{
  "arch": "mlp_mixer",
  "model": "sound classifier",
  "dataset": "short read English sentences (LibriTTS-R)",
  "train_examples": 26041,
  "n_mels": 64,
  "hop_length": 320,
  "input": "log_mel",
  "spec_augment": false,
  "win_length": 512,
  "targets": ["voice"],
  "num_classes": 2,
  "norm": "layernorm",
  "norm_position": "pre",
  "activation": "squared_relu",
  "mlp_ratio": 4,
  "parallel_block": false,
  "inner_norm": false,
  "moe": "top_k",
  "drop_path": 0.1,
  "num_experts": 32,
  "moe_every": 2,
  "expert_mlp_ratio": 2,
  "experts_per_token": 1,
  "shared_expert": true,
  "patch_size": [64, 2],
  "layers": 8,
  "width": 128,
  "mixing": "cutmix",
  "label_smoothing": 0.1,
  "loss": "cross_entropy",
  "residual_init": "none",
  "optimizer": "soap",
  "beta2": 0.95,
  "lr": 0.0042,
  "beta1": 0.95,
  "shampoo_beta": 0.95,
  "eps": 1e-08,
  "precondition_frequency": 10,
  "max_precond_dim": 1024,
  "one_sided": false,
  "adamw_lr_other_params": 0.0022,
  "steps": 21400,
  "batch_size": 128,
  "epochs": 105.2,
  "lr_schedule": "cosine",
  "final_lr_fraction": 0.01,
  "warmup_steps": 420,
  "weight_decay": 0.02,
  "adamw_weight_decay_other_params": 0.01
}
Rows from block 3 of a small sound classifier, named by matrix and row number. Rows with one number within an expert belong to one neuron, the router's apart. Each number is 500 + 40 x the weight over its row's rms, rounded and kept within 0 to 999. All counts start at 0. Numbers have three digits each.
After each expert's rows are labels from the 100 clips, of 14976, where the router gives the expert most weight on average: "responds to" is what is common among them. Only what is clearly more common there than usual is listed. The data: short read English sentences (LibriTTS-R).
# router: router (model.blocks.3.mlp.router.weight, 32x128, trained with AdamW), inputs 64-127
# up: expert up (model.blocks.3.mlp.up, 32x256x128), inputs 64-127
# down: expert down (model.blocks.3.mlp.down, 32x128x256, transposed), outputs 64-127

# expert 16
router.16:524465471487508522479522458594551497501533483514455503569427542502488527528527523528475557478489506547507483484473560480465457516509541534525531482492432539509506442551439542449512536473499520
up.0:571499467551499502541521533515553465519491481526503526477473443542494498496511522501505480527472389475512503506495529433530498419553441474453478525487465491469525552385514443497487526526525481
down.0:577466493482527493482506431515498455506529463454514452519514456518504490491535472547588534564482623541493495523518496396551520513481510462519496529493545482480534482436444477493484464548464537
up.1:537467500498488578490504520522498563479513472520482585506435391518473498542465437519526535486459352509540503454466515447524491519463495486587475521518516464576471533439497523513536521486514520
down.1:351512456485476490520507477492497500563509484457518502509486471520541519493530499501424496555470521475532410514476542400447537513533494511563448528554484550564484492547518538455538543544521489
up.2:499535517487560472447445501538469493557456460495510459534477489521513527546491453514486507534476524517556435532466477521523444542475550458482580461438469441518524519473483508498500479512397524
down.2:474423450444523480492501418508503425473492508441506541520519434551460484521501455481534483481559443493501428457496518474547508525554504532509529555463571530546536460541501526567481509567487545
up.3:510546563478493458492495542493494499533492434475426541591487415518540445457505522470453517534493495463560494516504488510517542492539435486515489548602524537574519487504473518507506434536432459
down.3:498490526527466516535497464533499496541467543369470438480507528499498546539478508491502510454465528493493465481554537595490545512400469533512481515502467436531483456501444490480490540507524593
responds to: voice: female

# expert 10
router.10:445508455455449508553519578506534559477567525448470457501539542542432514477511466571508588496488496485504542431474513471526516469546498502536485489574513568549508599503554464522462469446510502
up.0:465522423478544494520529455506486493479479474469493521538632467463518428518434453491454474495507484463467540508482498551500517506511538507472436514483529538606537451543441466564553515469491513
down.0:538536570480483484500504509498447510562533543614491485480405548509515509471463493530482525394444459425466518479498512429479460483477470513502456452512459497574523518495500513496439484504496526
up.1:458529551473518546489523475500469461569466497474475516490491477535509485552535477485597493477486473515471452575528464634553496460530528429477495470565525412543491531554478543465536514448462496
down.1:541513470497546481434493505494560472503479548516489593497459551489528521495471464515475499506485444435493540539571539436495509452509466512527501530490492541620519488541536492462552443532493477
up.2:573430469447442480519507560516500445508545489517467532646506611482465485515494510498514523499439526493490532476453492515495513466518546494537490556550590461426533463505537439485570490506453487
down.2:505508396557508490554491436531591575422514523550516506440512466525516494549492485504493455515610467514565514461522484432512457504522509513472518493518440475514515482534475505498480486478561520
up.3:531488457504563457544498487502503553514521526563583441588450621471508499490472511501520493501471502474451483490485485584464542453517478485464514438470553496397505488462573458505457514527472475
down.3:494475527502497520518508525493469524480485479434506482448442390475537513519494461531532480519608436525458433483593487437505525547536469536463456484407548554532440501468471581494516528487426466
responds to: voice: female

# expert 24
router.24:479444419476497513514466478614463528535528485502471541560544546501555554491569620501525513489481511494498509495447521503491488535497473557529498507514519576533557563472449463375476462498529503
up.0:485450502530520508541477458514566513568532508430490508513556493551509473478480421488578469492567495434540520499468496477530582538533464505493453500573493509511477536422544488518514526545532528
down.0:476501523546544436513524379505531487430500462543535468485499517538554501522499533498555514545527445449471450500483558414510489548534457421576494523488414511509477512550489480498553447481438451
up.1:502439462529518439529493522520426491595550511530437578553559452493468519499489565506483500488449436563482490510510500487509567488552514450441484483502553516499467536519451522360471572515380524
down.1:481490598506507467540506491488417449522484512540487533532524640533506504518472571500535445495396535485445513460467474502448513483428496482460516526487471464455543501513469458525484530476469502
up.2:521535491511487491431457458531557511542559462440535487475495438518430464447443439530546542534509419568433516522548451489506509488495458559493493475523473487502498442503528503540478537444474470
down.2:492436454453458434463483521433523483454467506483498577468567529487490541533516468501440509498581478513461532505532480570509536526531444514497466498530493485500515541464533516457509490507544496
up.3:554558523470508512558428461460510514540495529547517521481475528516452453524428540452417507479445460524572556546497531534556495596454360475543561495460498552524449489486502445530517546449527463
down.3:520467479511478514493406446505540412485483540436525545467474560494485530467540500551496527521480418483450476485545495464465550552500504469497523417500545516605463453528488510467448517502479522
responds to: voice: female

# expert 21
router.21:541539445437529481471497454487489495501485482491421552519411561464449476532468494527469527440472492484509529578459468484507473514496450437505457411463394451535549521519519478484522448441470423
up.0:437508518469494511509463415509509471484554528505513543556490516562496425482537385506468480449528587487440537492589522451498526451497455553573547567469546558539453544518424411505550489505515485
down.0:453476496514503470538572548519560480516472496458503472502492347503509504482517569512432507521552472480452546481458512590525527509440468460509519545423510523439496517524464477547534539503445542
up.1:461469458549496524493549496489563513492533542463514401495499626517401475500548429499494524452558532558487504490468526512454530501532502494433442506527495415500528534500511464443492500499561427
down.1:536498434518467583475480637487527499532479500437451510505553509480496487527488466531500511466529393468532509497566490512513451488506477519518592505501534525450504533516521475485410456521519422
up.2:535534393491553555506506517513502512401503463519545422525463469525441493510579437465512440529516471509440534492538508497599488455544476481510459416542435564476461512444518473468554469530441465
down.2:464436496472473432470471553503517444554544453455492589513507399485485515503455492567480507502443468474501526587518483521515503570507497545556475495518532414490522551512397467514460514485502502
up.3:572490483514477507464485485495583501481516495473552423498488487496485506483524443492496485520484523557539399550483499471489486378554545415656469500508496488489548536537491484520464489533509518
down.3:412497504497466489510482434483519522479497490441483513441579431507574499487486530527508493545563505455510523502516535634507522494521443503508523530489540493391493494505547518514433514482522541
responds to: voice: male

# expert 4
router.4:525486510480479486414463487552461509518449453469516548544426557483458473512510529451464528469487502491472511465487533517475444523526538542491484556556473587464546474476417522476503517414521504
up.5:532486493539501470475471478479470487482485496456532511506555591513524526500539511521490466471470513439502448481578522522494491478544479529557544514497452523499463488493495467545472493510565476
down.5:445510506483492451528520536503471452423486493510484520559479489503511510523474493487536497470523700519541518476564554519497516476466453432503472492496497481475520503409436514503515502502436491
up.6:527546495503568456446588430534502524538465483505466511506465492538490524477510528508448447439447494493505530471520539504529524428491512472446553437479526541561502482561391527516565532511503523
down.6:480438450492492665511502458502471503515523475428570445485549488523485487530484498570518531514497413516499481500532565545492452514470527522592484497516429504462504466514498468507544503514512483
up.7:560435399458466535497515515522518483547486453430534526433473363512522518525502454494439520561476429532500495509582490497518501473506559533494554511474449500437460495522495558472530471472520516
down.7:518516450521477513469484529441468519450529461507460484471477512498512485525455496519447508448476472522488499542492502648521477507537475461451459496501476485616489474432540445441528460570448511
up.8:444520439470497452523476515517499554462519476462456563515512519522545512445489522507453523516504410489579471517492475605484505532534444494533541488485485420534513472485506560524561521464460519
down.8:531584569596571476505542470546456483524522473462457479491469378480522485521466561499505500422515537525476444499477509435515550499488554480462486476526486475503532490442492534420416483499464479
responds to: voice: male

# expert 20
router.20:468385438472587491521477549527415517452486467462572538541488453547492446478507525496564513513454476527502470504485494528516463523471503475524406553527486494543482496496481472539470436492519466
up.0:500591530496456491534488524530499499446423469481513548518459523478463492532520454517478484547519554440539483515452460513519463485491507514520537554479528544521464426525543447513549479475523476
down.0:478456396566559515525492485509508475504508449518528563506502471497519463506472468470488469496557562549497457512531560539513526468510419531469459521485442531520504465515508488455451461550433486
up.1:486526534541504420474516494462492469448487538556523492535481496481505480540502388471531502484513479522549535487507466431497537463528499486520535476547536525579504524473445439525501464505452426
down.1:614412492525488433546517545526522503461523496614506522428577504483532524458467549534561482466570502453487492480547518575503521512500566482531446427526512496496469535475495448524381478494551479
up.2:566565569572534479485533458484530566494491495461500508511524539492494526484547591468467426481503284495508464476514514475498475510491438459478430452510466435520483500536510472485514455489568520
down.2:454487504511517521486491545507569530517518457567454408444490562503551519479532559481465497506474495480486500510451491475484519492471476463554537462512512612497479524476504496498510553511538516
up.3:534456556525413446454482501499535464514543531521499535548516425464536510543469466536474449507466457483495508482456520528525553478570518592547517476516533500404509508480507598530459489487508478
down.3:478421484477480448561442453500500485491473489461513501497526534465522526542455528508473481489484484457495448528447519387532408522511483440578601513490476490580504532539500482475490499506509500
responds to: voice: male

# expert 0
router.0:483540502492465466448487502497512498496514464471449508499419527482466485486556476509490479459521491466537489447494475498479477457448462480480510493516439493496466408508420508464421545473475509
up.0:540574488509507538503497576460538472503466505549522548543502482517515468433485476497480408500533449475542527542493469462543528455512412426538466486525436487520532534538483551506459524461611461
down.0:515463505584489576474458531511455568536518487501521488412500585473506488451523485498523480504483467488499499548486493529526447589509478485591532501460467454485440494499473472465551515495464534
up.1:506480519512529494445501399503460508507518473540476411465405579449526532543490546548494513502442568533500507479462468465493459525532480486425516485460491554508546525491521444467425498499454513
down.1:583483498421509492492495425523530530520443542452528417572489544513448516493515509522464493526617519549522508493524508397517501466539558522541534549530565512518520517563481493521523533497638531
up.2:454533495569520523490492481476478488444497524500486447487489464572586539525559475497426496481554620492496502511525542481506491467537519553510451577473523511442476490456493576488458416553449517
down.2:502516484496443566497545514510570512498509517469473419521488498515463495494500531490508480514571410497405519469494465408555499448523527510617506549462461512444492480506440501476469494524497495
up.3:506515466583470448530535504493529487549517516416479532515498457496472469496532423515467454535543657454545538558481479515522485460424493502489556509537485443502498524453501504485454545477490472
down.3:491519485481499559502503472495588546544432502457500512509490559494487570547467565521665483463476455516453495503496512477508493488474536527529451441519488508489473497546460466496548421513497474
responds to: voice: female

# expert 26
router.26:527538486536496469441511506482501490565481479513484494495417580490470448471484581466488536416520506486468490526480528528524487526535492441485500486515448551465549507454461503467413503465429490
up.0:540407428534520562440472517477533480475460532486511569439524571513487490544510547524490462501525463493493527496458567466529464499531500466473524484447420456537482472488502487482493506541508476
down.0:556493502511498484492553546490461509493435540463491431571498596456507466498520511530566532511500591527539588479561499543526485498555456563495537472462489499475448426576466547453508513503472496
up.1:478504548546499534549472436545534481488466539614497465479497511547442465459531460510397555515535529558509528505471538548534551543512485524518441428448529479452525470538470464449442547482502513
down.1:326467502491563462525508529482470503461489550461482544559491547574446534468486503457591533557435442527494480503544521533524481485466479473561489491515449487487531564460488506564491451481531445
up.2:603495647461461482486498506483516506526504459496483597508483590485460467444493513501522459488590565432534511472506479505523471500595508490548474538514541505418443475466499499514523489493532500
down.2:464497497470535446455475480489426491445483504531466541495509464494474552456488480505524479465405409507500495519499464481484535487452529516436573474494476550436474515529517515473501547585497475
up.3:451464492510500495554529509516475449585495534469535510520463475521489510483452425534498499527570524430497534464457531601522563458532498547514508477490450530526480491482527502571486514549498514
down.3:508450559526579468420499475461504522474559518475539479485507443513464541536417528518415507468458410482509474524498483579489513524490526507502572422500517489502573499468462447575535455475484489
responds to: voice: female