Weights of a small sound classifier.
Model: 9.3M parameters, log mel input, moe top_k, num experts 32.
Training: soap at rate 0.0042, 21400 steps, batches of 128, held-out accuracy 97%.
Data: trained on short read English sentences (LibriTTS-R), 26041 training examples.
Rows from block 5 of a small sound classifier, named by matrix and row number. Rows with one number within an expert belong to one neuron, the router's apart. Each number is 128 + 24 x the weight over its row's rms, rounded and kept within 0 to 255. All counts start at 0. Numbers have three digits each.
After each expert's rows are labels from the 100 clips, of 14976, where the router gives the expert most weight on average: "responds to" is what is common among them. Only what is clearly more common there than usual is listed. The data: short read English sentences (LibriTTS-R).
# router: router (model.blocks.5.mlp.router.weight, 32x128, trained with AdamW), inputs 0-127
# up: expert up (model.blocks.5.mlp.up, 32x256x128), inputs 0-127
# down: expert down (model.blocks.5.mlp.down, 32x128x256, transposed), outputs 0-127

# expert 11
router.11:115158145120127137100182107133120122131083105140137087109158108199108111133084128107166117064117145138107178134139093081155123173110134101115155078141088147119145134140079112147101157164143138137127114133098130122115142126159154134159132125114141134118146171108131124167150130151131126155112117111156094080151137124153135095133126122112140165127098155146135102110122134125097143114152
up.0:117171139110137116137112100160144103123128133137136111143172164121142120151091133136087123129140152128152130121116159125154148200153156145181149134128126187124128117161051131122138150160092093107104113120142118120122127133151115093141110080127085159102116159153119127119121131130133141073114124156120133126129100135095128115130142119153186147163110158167096100104117117164112151135133
down.0:092101123152126093101156136108095123115134106146119141172094119140132147113115142123177126103140088143127153138140100141102177208113083121087126128106140084127126108129184101112156142090109166130151128088154111128132155098125106151107119158109190119105173100124142097119122134108147124163139070137130131133131141132139118114119123134111100133101156116091134149134112128098138117097130
up.1:104128147125115125118137143100092155177127131131085131147112144132124130118104158189153122121164132116176103123158110148080114133131151102130127116106128118114098160131120138203117144132109102122157105117107114110119138126106093146144132111114091125147168131122139161150168135108074141110143123126138106131138060102147155159142172129143133177120104124143112152163117089104149131096181
down.1:125146134122140108101139141137139113134113120150134100192121121138133168185120137137052099144129138137137147119140095092102143184136129130078132139154118133100108139131098125102130113166135089134138133143125154104124101142112159147127129155154077161134132155111139178091100137136198124109136126131163145118108158110117146117096106141086146130149126076161144138152144164113131165137129
responds to: voice: female

# expert 23
router.23:127106113161128108107136117150097111105165126169109083105111107165127110132128108136159142069157132142139138126155088135146103165091083118102154110124095123158109141134092126104172118162083166111093089080124171113088116115134107149107098133121152115130144104133106129144128144131142140144110096144124111114134156149113112159083141164121165097120163128135123135111155105083113086132145
up.0:164142129101110120150168103133117134116122128168113132147120124163128126099122135053099119128151118130145137106141157127145139088117142075176154122038144093130125129129114129134145144134130154106053099165140130124142134161149113172158142085145086132124064102156125165157111121134150101109121129131105131130103132131126132150124128136136125173133128174141116122142119094134115137137122
down.0:122137113136141153118134153131124103169113106128137111091148114081092160150115142155144115151106139150121135113138120122172107085161099097113128111141104103121116104128208110130113144132106138224122089115156096105099151141098142130139143141142191178090124169077138150117141133126101121128135121105141113131143150120124142121125156155138123106085090141119139108125143136133117116156128
up.1:102133155148149130108168128159103121097106109113159121147139133115115111131140116126133138126188199144144103129129136112182130198149139172137125152124122113110151118099114129143117118103104110051102086116112171096107148131100130162119153113184174144147159102135132098118097145136125134173151125148109153128114111127128086143120133090137135093125111112119113124144146134133135156109143
down.1:120087157108146121125149152107121130158142122146123134135166149153102107140148126149148107104132145106125170156118105174118136111102090139068118140129098162133149133143072116078154098146119111060133127150148170118134085119143114159140154145131064101150146148129109102117161105123142124123064098136135110142146156129127157123166141137124106131146130135075155121137136124173137124115148
responds to: voice: male

# expert 0
router.0:121137143170103130124124111164128136123111094141119097104116087164127109150095135109142122068151094133130166157147087102165098168116100111127156122123110149121139151162116113114153132124113154152091114084082126143074122113121096118126092141087176123093131121123095098144174147125158156119107123116122135098148125134117138165103128159092159111126151135136148117118149096085171110103143
up.0:089131140129115133138127126100146140130161122171121167124128132155149136158126142141145128163141147152100167136122139186145081080114125116188147111094140110128149158134158127146117114130140145118148137148154141103137108062142132112141135097103105096099122120109161139125119133072126129131134160139106111116067161099164125104118089110097135130132122134126117134137161075101103092137193
down.0:144096140113128147121132112074112127079139133141090126161123153159110158156170155127154118138101157119161120117116135139123121160110116130101107104141101131098102109123047147104165139118105065174119144114106082145117100115114106147112141131148062161111165110137133114121139184125144084143138154117132132131086109134132112133169121170137133144141121169113135132144122147136132109128102
up.1:132119192149126105114103114146151107119115098088153104126124120118168103124131162125144138156152154134093123122147104118132085108096122143121126157123125135184142113108136129114154114103124165097097079085142091115144152131146169114149105110122137127111130115133175117133164142125118121110164226147115136127113171132133115134099125101134120111124122111083157136143064114128153127140100
down.1:077126151138131133152108131135123093153173162110075137100130124126099137117123099141133121115138083145096129141147140127097142226149100162100126129130186107100140147122112141173136099114138089174127135147100135130130093116136116126108126088179127124142101118133127160119138134137139130183087105146106108151123137148119115178100104141132136114131124118148127128138177116145134089122109
responds to: voice: male

# expert 21
router.21:127170149139092103126119186132123121127171128109130091090088099106132121134109139060077132093147144106154141152102091149136090151105096128151116111134096110105144144129130104174096114153077109156101166078119094105134115111128109106151121156106116168147125120116109101149140106120134141111104125108111124087106132125127086148155127118127128136132129088107127135117130117109130124075171
up.2:123085157150128125147122134166104135156143147108103139068121107146134116115136110117068134113137147111135218108132134173163129177157123108142136108142119115112161129113117136137121139114129122138124137142117129110106155098141161109118144123114146157091121122118146107151113146164147088161058121109171113097115179127127115174135166126139104122118187103139105155117117118128116102118133
down.2:120130115099133113091134128109130141149109134128162122165151127132121120142141115138194124119093062129121145114099124058129133124116114103134143151092125135158130145144153107172138103161113116037124135161136106157136116143156141163160132105141148108119132113135115128141116143078141131160154120121106104140127055141140142114164117140164145140117116160103168085139133101145096137131137
up.3:078120147117123116131106114139136097147122134108152139052109112107100121149168116131114133130130147120111162144133167105144173150120133151115142104132155132135146111115177159137114117110106105138108106104148102104096068168156156105164130151137120115162051139123118138128151136135118131091129126117108130131111103110117137165148126084128090082173119175135124138133132137162142129179102
down.3:151131144133151134114137129130110124122136098129135143158134151106150104126117120134172107131132070131156148124165103154091097160136122148168140139101075132105115142147030103133150139169126140188166132151119159121121147115134120157141131128108109141125126101115086141113134117072162120168116135112144138104125204104118129112133103128111111143146136100137144095108178115137127115116114
responds to: voice: male

# expert 12
router.12:099130151113147083134151149089146127142156170107141116085152108100150134116080146094137172157165118085148111102103171119126112152138124096086117143124144113138123093126120112115156128137110108163096139123134109106170157146112125125124163115156130116135151131145108136167177130159109087084112178113107137126094163142106162171151120094159131166117132093149119099108116099133125123106122
up.2:195127111114124141133154096131126141107119124152127166084149121133149151137077149138109085151108114157126119104150164110149138112112127088128110136124110080092129123104106129097166126161149118142183176145141092126117100133100169137106130175119171123127152127103136142153115159120139103135134148113136139138121135131117138121078112110142074128105120174134120151137136065106131157078139
down.2:085109143139126124136115154138119110142121136101118119171098144079098123117180113161114162110150128109121080128142129180069108198150150105148144138107131129134123133134169152126111130148112118091147107120140182138144151109121086089136146078124110083125116131134115127099166123147132145070107105149096097133128119134154119138159121149145161124145135134152116108126141154160112109171108
up.3:158114088114133126095153137078137140103153129140122131119126130049116148128158139097109154182130128119127120146133154141111118098163128190087105127132137092135123128132188130103136095109159143099089156139132101122151131139120169159156106124130124126155141104162127124157114120126124127110116140080112075123117182128140143101161102116150078111125140147139127121083150150103147136142095
down.3:110148121140123097125138128159129143084133136122154130141147130183108081114097103113131148115120122152124161105122130133165106144097134065147125153092109120108147123119099123164141135183088118166139152088119143129134083111114090141122149118124112098116147155109143153098138100129154104162169114179134183106150068114120094125098127133124163123110156111134142100165118103122107145164139
responds to: voice: male

# expert 5
router.5:090159102125146164120107118147134127131140149155158145108116143100161103124170121107101071108121129130146142166128110166131103137132126081162095094140127159139157152111095105171145119170114135111145164155179142124110129138127145141136123149141081177095144117095150125122142161083148119140118106149141134100107159122116127126091127074147119108105141183164152133132158147097150112125101
up.2:137133125132119131151162138130107139140125133135125130062142127122083133139152129144048148138116065128133152110146101075119140127126102128101116151104165131152114087120116148098110133118127086083151107141139105147113133133112091114137171113134067145142147113120145133138117123150113150133125161077150138114153106141122144138139143101183116114145123126132085097106175166125126109189117
down.2:128096131089126136096089131115143115140134098159121112119122119147115090120126141150143088110134158107099107130099107152144096174135093052165133106126144107086140135137139152118140156136150173178134122128060172118148124134114107116102095125112146088098090105099121123150111143154140104088139108127113140156124102150134123133135118184168151136159133155103139123109125123171158128116155
up.3:171137115098120101096138137145124106084123109107115109167113130112121156138126132167131150134135191139117097129132105152128152083130158102081088136146126131130124130141123130095139124152121056144161090128125132108140140111144107140147121125129190140131142158137148123141111107121115167136209095185098114144131144136134107144087137122144120105158113117086149128124113104083111119145090
down.3:154068115125126165118133141136134149138125139124155113156125100121126153135144124130133113127139111119131165138134137099118054065160099160073132137149130126143146100137092131094158138088119109114127159145125120132153118127151151121113135104119132143119032154102107120116138126138107169098116176122140143127132072141125152151159143099174133120153153139154134135175151141137108147104138
responds to: voice: male

# expert 15
router.15:111128130147115088129151107177103104114114146148161115106127124174151098165146102114067133108104130144136111140144092117137122142144148115110166126141100142140120120103090087094169109140112134139077096104081145129094095142138080100100105098121145112141101102161119124149130167166149131106098117130110127130147087125117135137102140155123132086146139088163119082113137148114150105153168
up.0:131124090106109142084127109151115145123128146135129122108121137114131164135175115150148141112104129137160160107113104117128136141084148123047151090129128113123113131127113146115095109180147104124188128143087184145116117123124118151139130130075150153131154152131117090116128117074117150173161145096147093072103124143114130110106115138134104084093142136109150105144105118140146127141092
down.0:193120137139125138127159097111138095149120112135159136107147134129125149121183136130115122108133187140123091093198127111149058138115140119115123147121122131128151125115123128138152119096156064137110129137102095136147121123153157174117126106112087095097088129122112121113137106182141137081067159125160127124137105117123116150126130143127128108158117165120099127117109176128109143132116
up.1:131145119131158175099122104104132119091113122117117129134166141114109161133117137159158111133116148133148100095130144155090059197122146119124154112136087163136148140112115158146125126108137091182122098128151145147114162135086100082152105097153130091150086117097150127106144135109138134106066132118114129099129168123127107137164161104106142172151127108143122105142131154117114142132154
down.1:119137139144105125132142165130154176122104099116120087053098120095137145138160121126134154137113124118132152167121155107190126065098169112137138139115126149128129145153180124170131137091163135076093118087129111125141099114119136169129127110133103124135209126165128127129114117107095134125151106125132127131114074149135121155139126136127117128145107137129144174131122088124147141113116
responds to: voice: female

# expert 6
router.6:137159134122113142128156090167097100106095131157100096105120112147107101136135123142138111064137127133124175144143088101171121178116075138097135121146076164155163154132088124096157119157111158134063098101115126101084116117119128114105086124140166156108152134120107115137139126138161147109105094146093134127123144125102133125087153137133153100144142152138114116100143125112118119130144
up.0:111184109142123157155090136147125134103150091115104157124114122104154150108143147060121091144120097104111102081107106096117125118135129144092099127107067093122116128129143115141116131131139133128144146119131168106124102152146141165132164140156132108150139110150114135107144154127130132109106133123129128152145135113126142104134093071131120154095169143126110140124132140118153123234084
down.0:169076124098145128128142142159104139095108126131120152196147140130140105146108107124125132137087175145077115135108150143150182082115125117185126120158120110138136124135145154116137164123104141086142125104135175166152162124104121108118102132144152144138135154134105132181079128127153148091092136139134125111119096138110114164101121107111164132151055108137137120143135134128122113112132
up.1:124112124149125112142125147107111112106114125155130115192113117134126140103140150117161094127139172122095141160131151176178153122106153160132153093077115113130075143118148150161109142125129103136133179125122109128128152126106146156131127054139111105140104076111136160119128130119135161153148081141120110132143152128131122117161129102119110123079140118074157139155129122114081124179157
down.1:142141124116141142124137148104120132094108086114137137223108123098180110126157091145140121110110114109133100121136120115099089095132111074189140104159153136112116126117164124139125147151115193125128117130108107111138166114127129090099111181123143097129125142129089113139111127092148159113104088118138144146149145109154121138108122136150185145133092118146176120134120126111127120105117
responds to: voice: female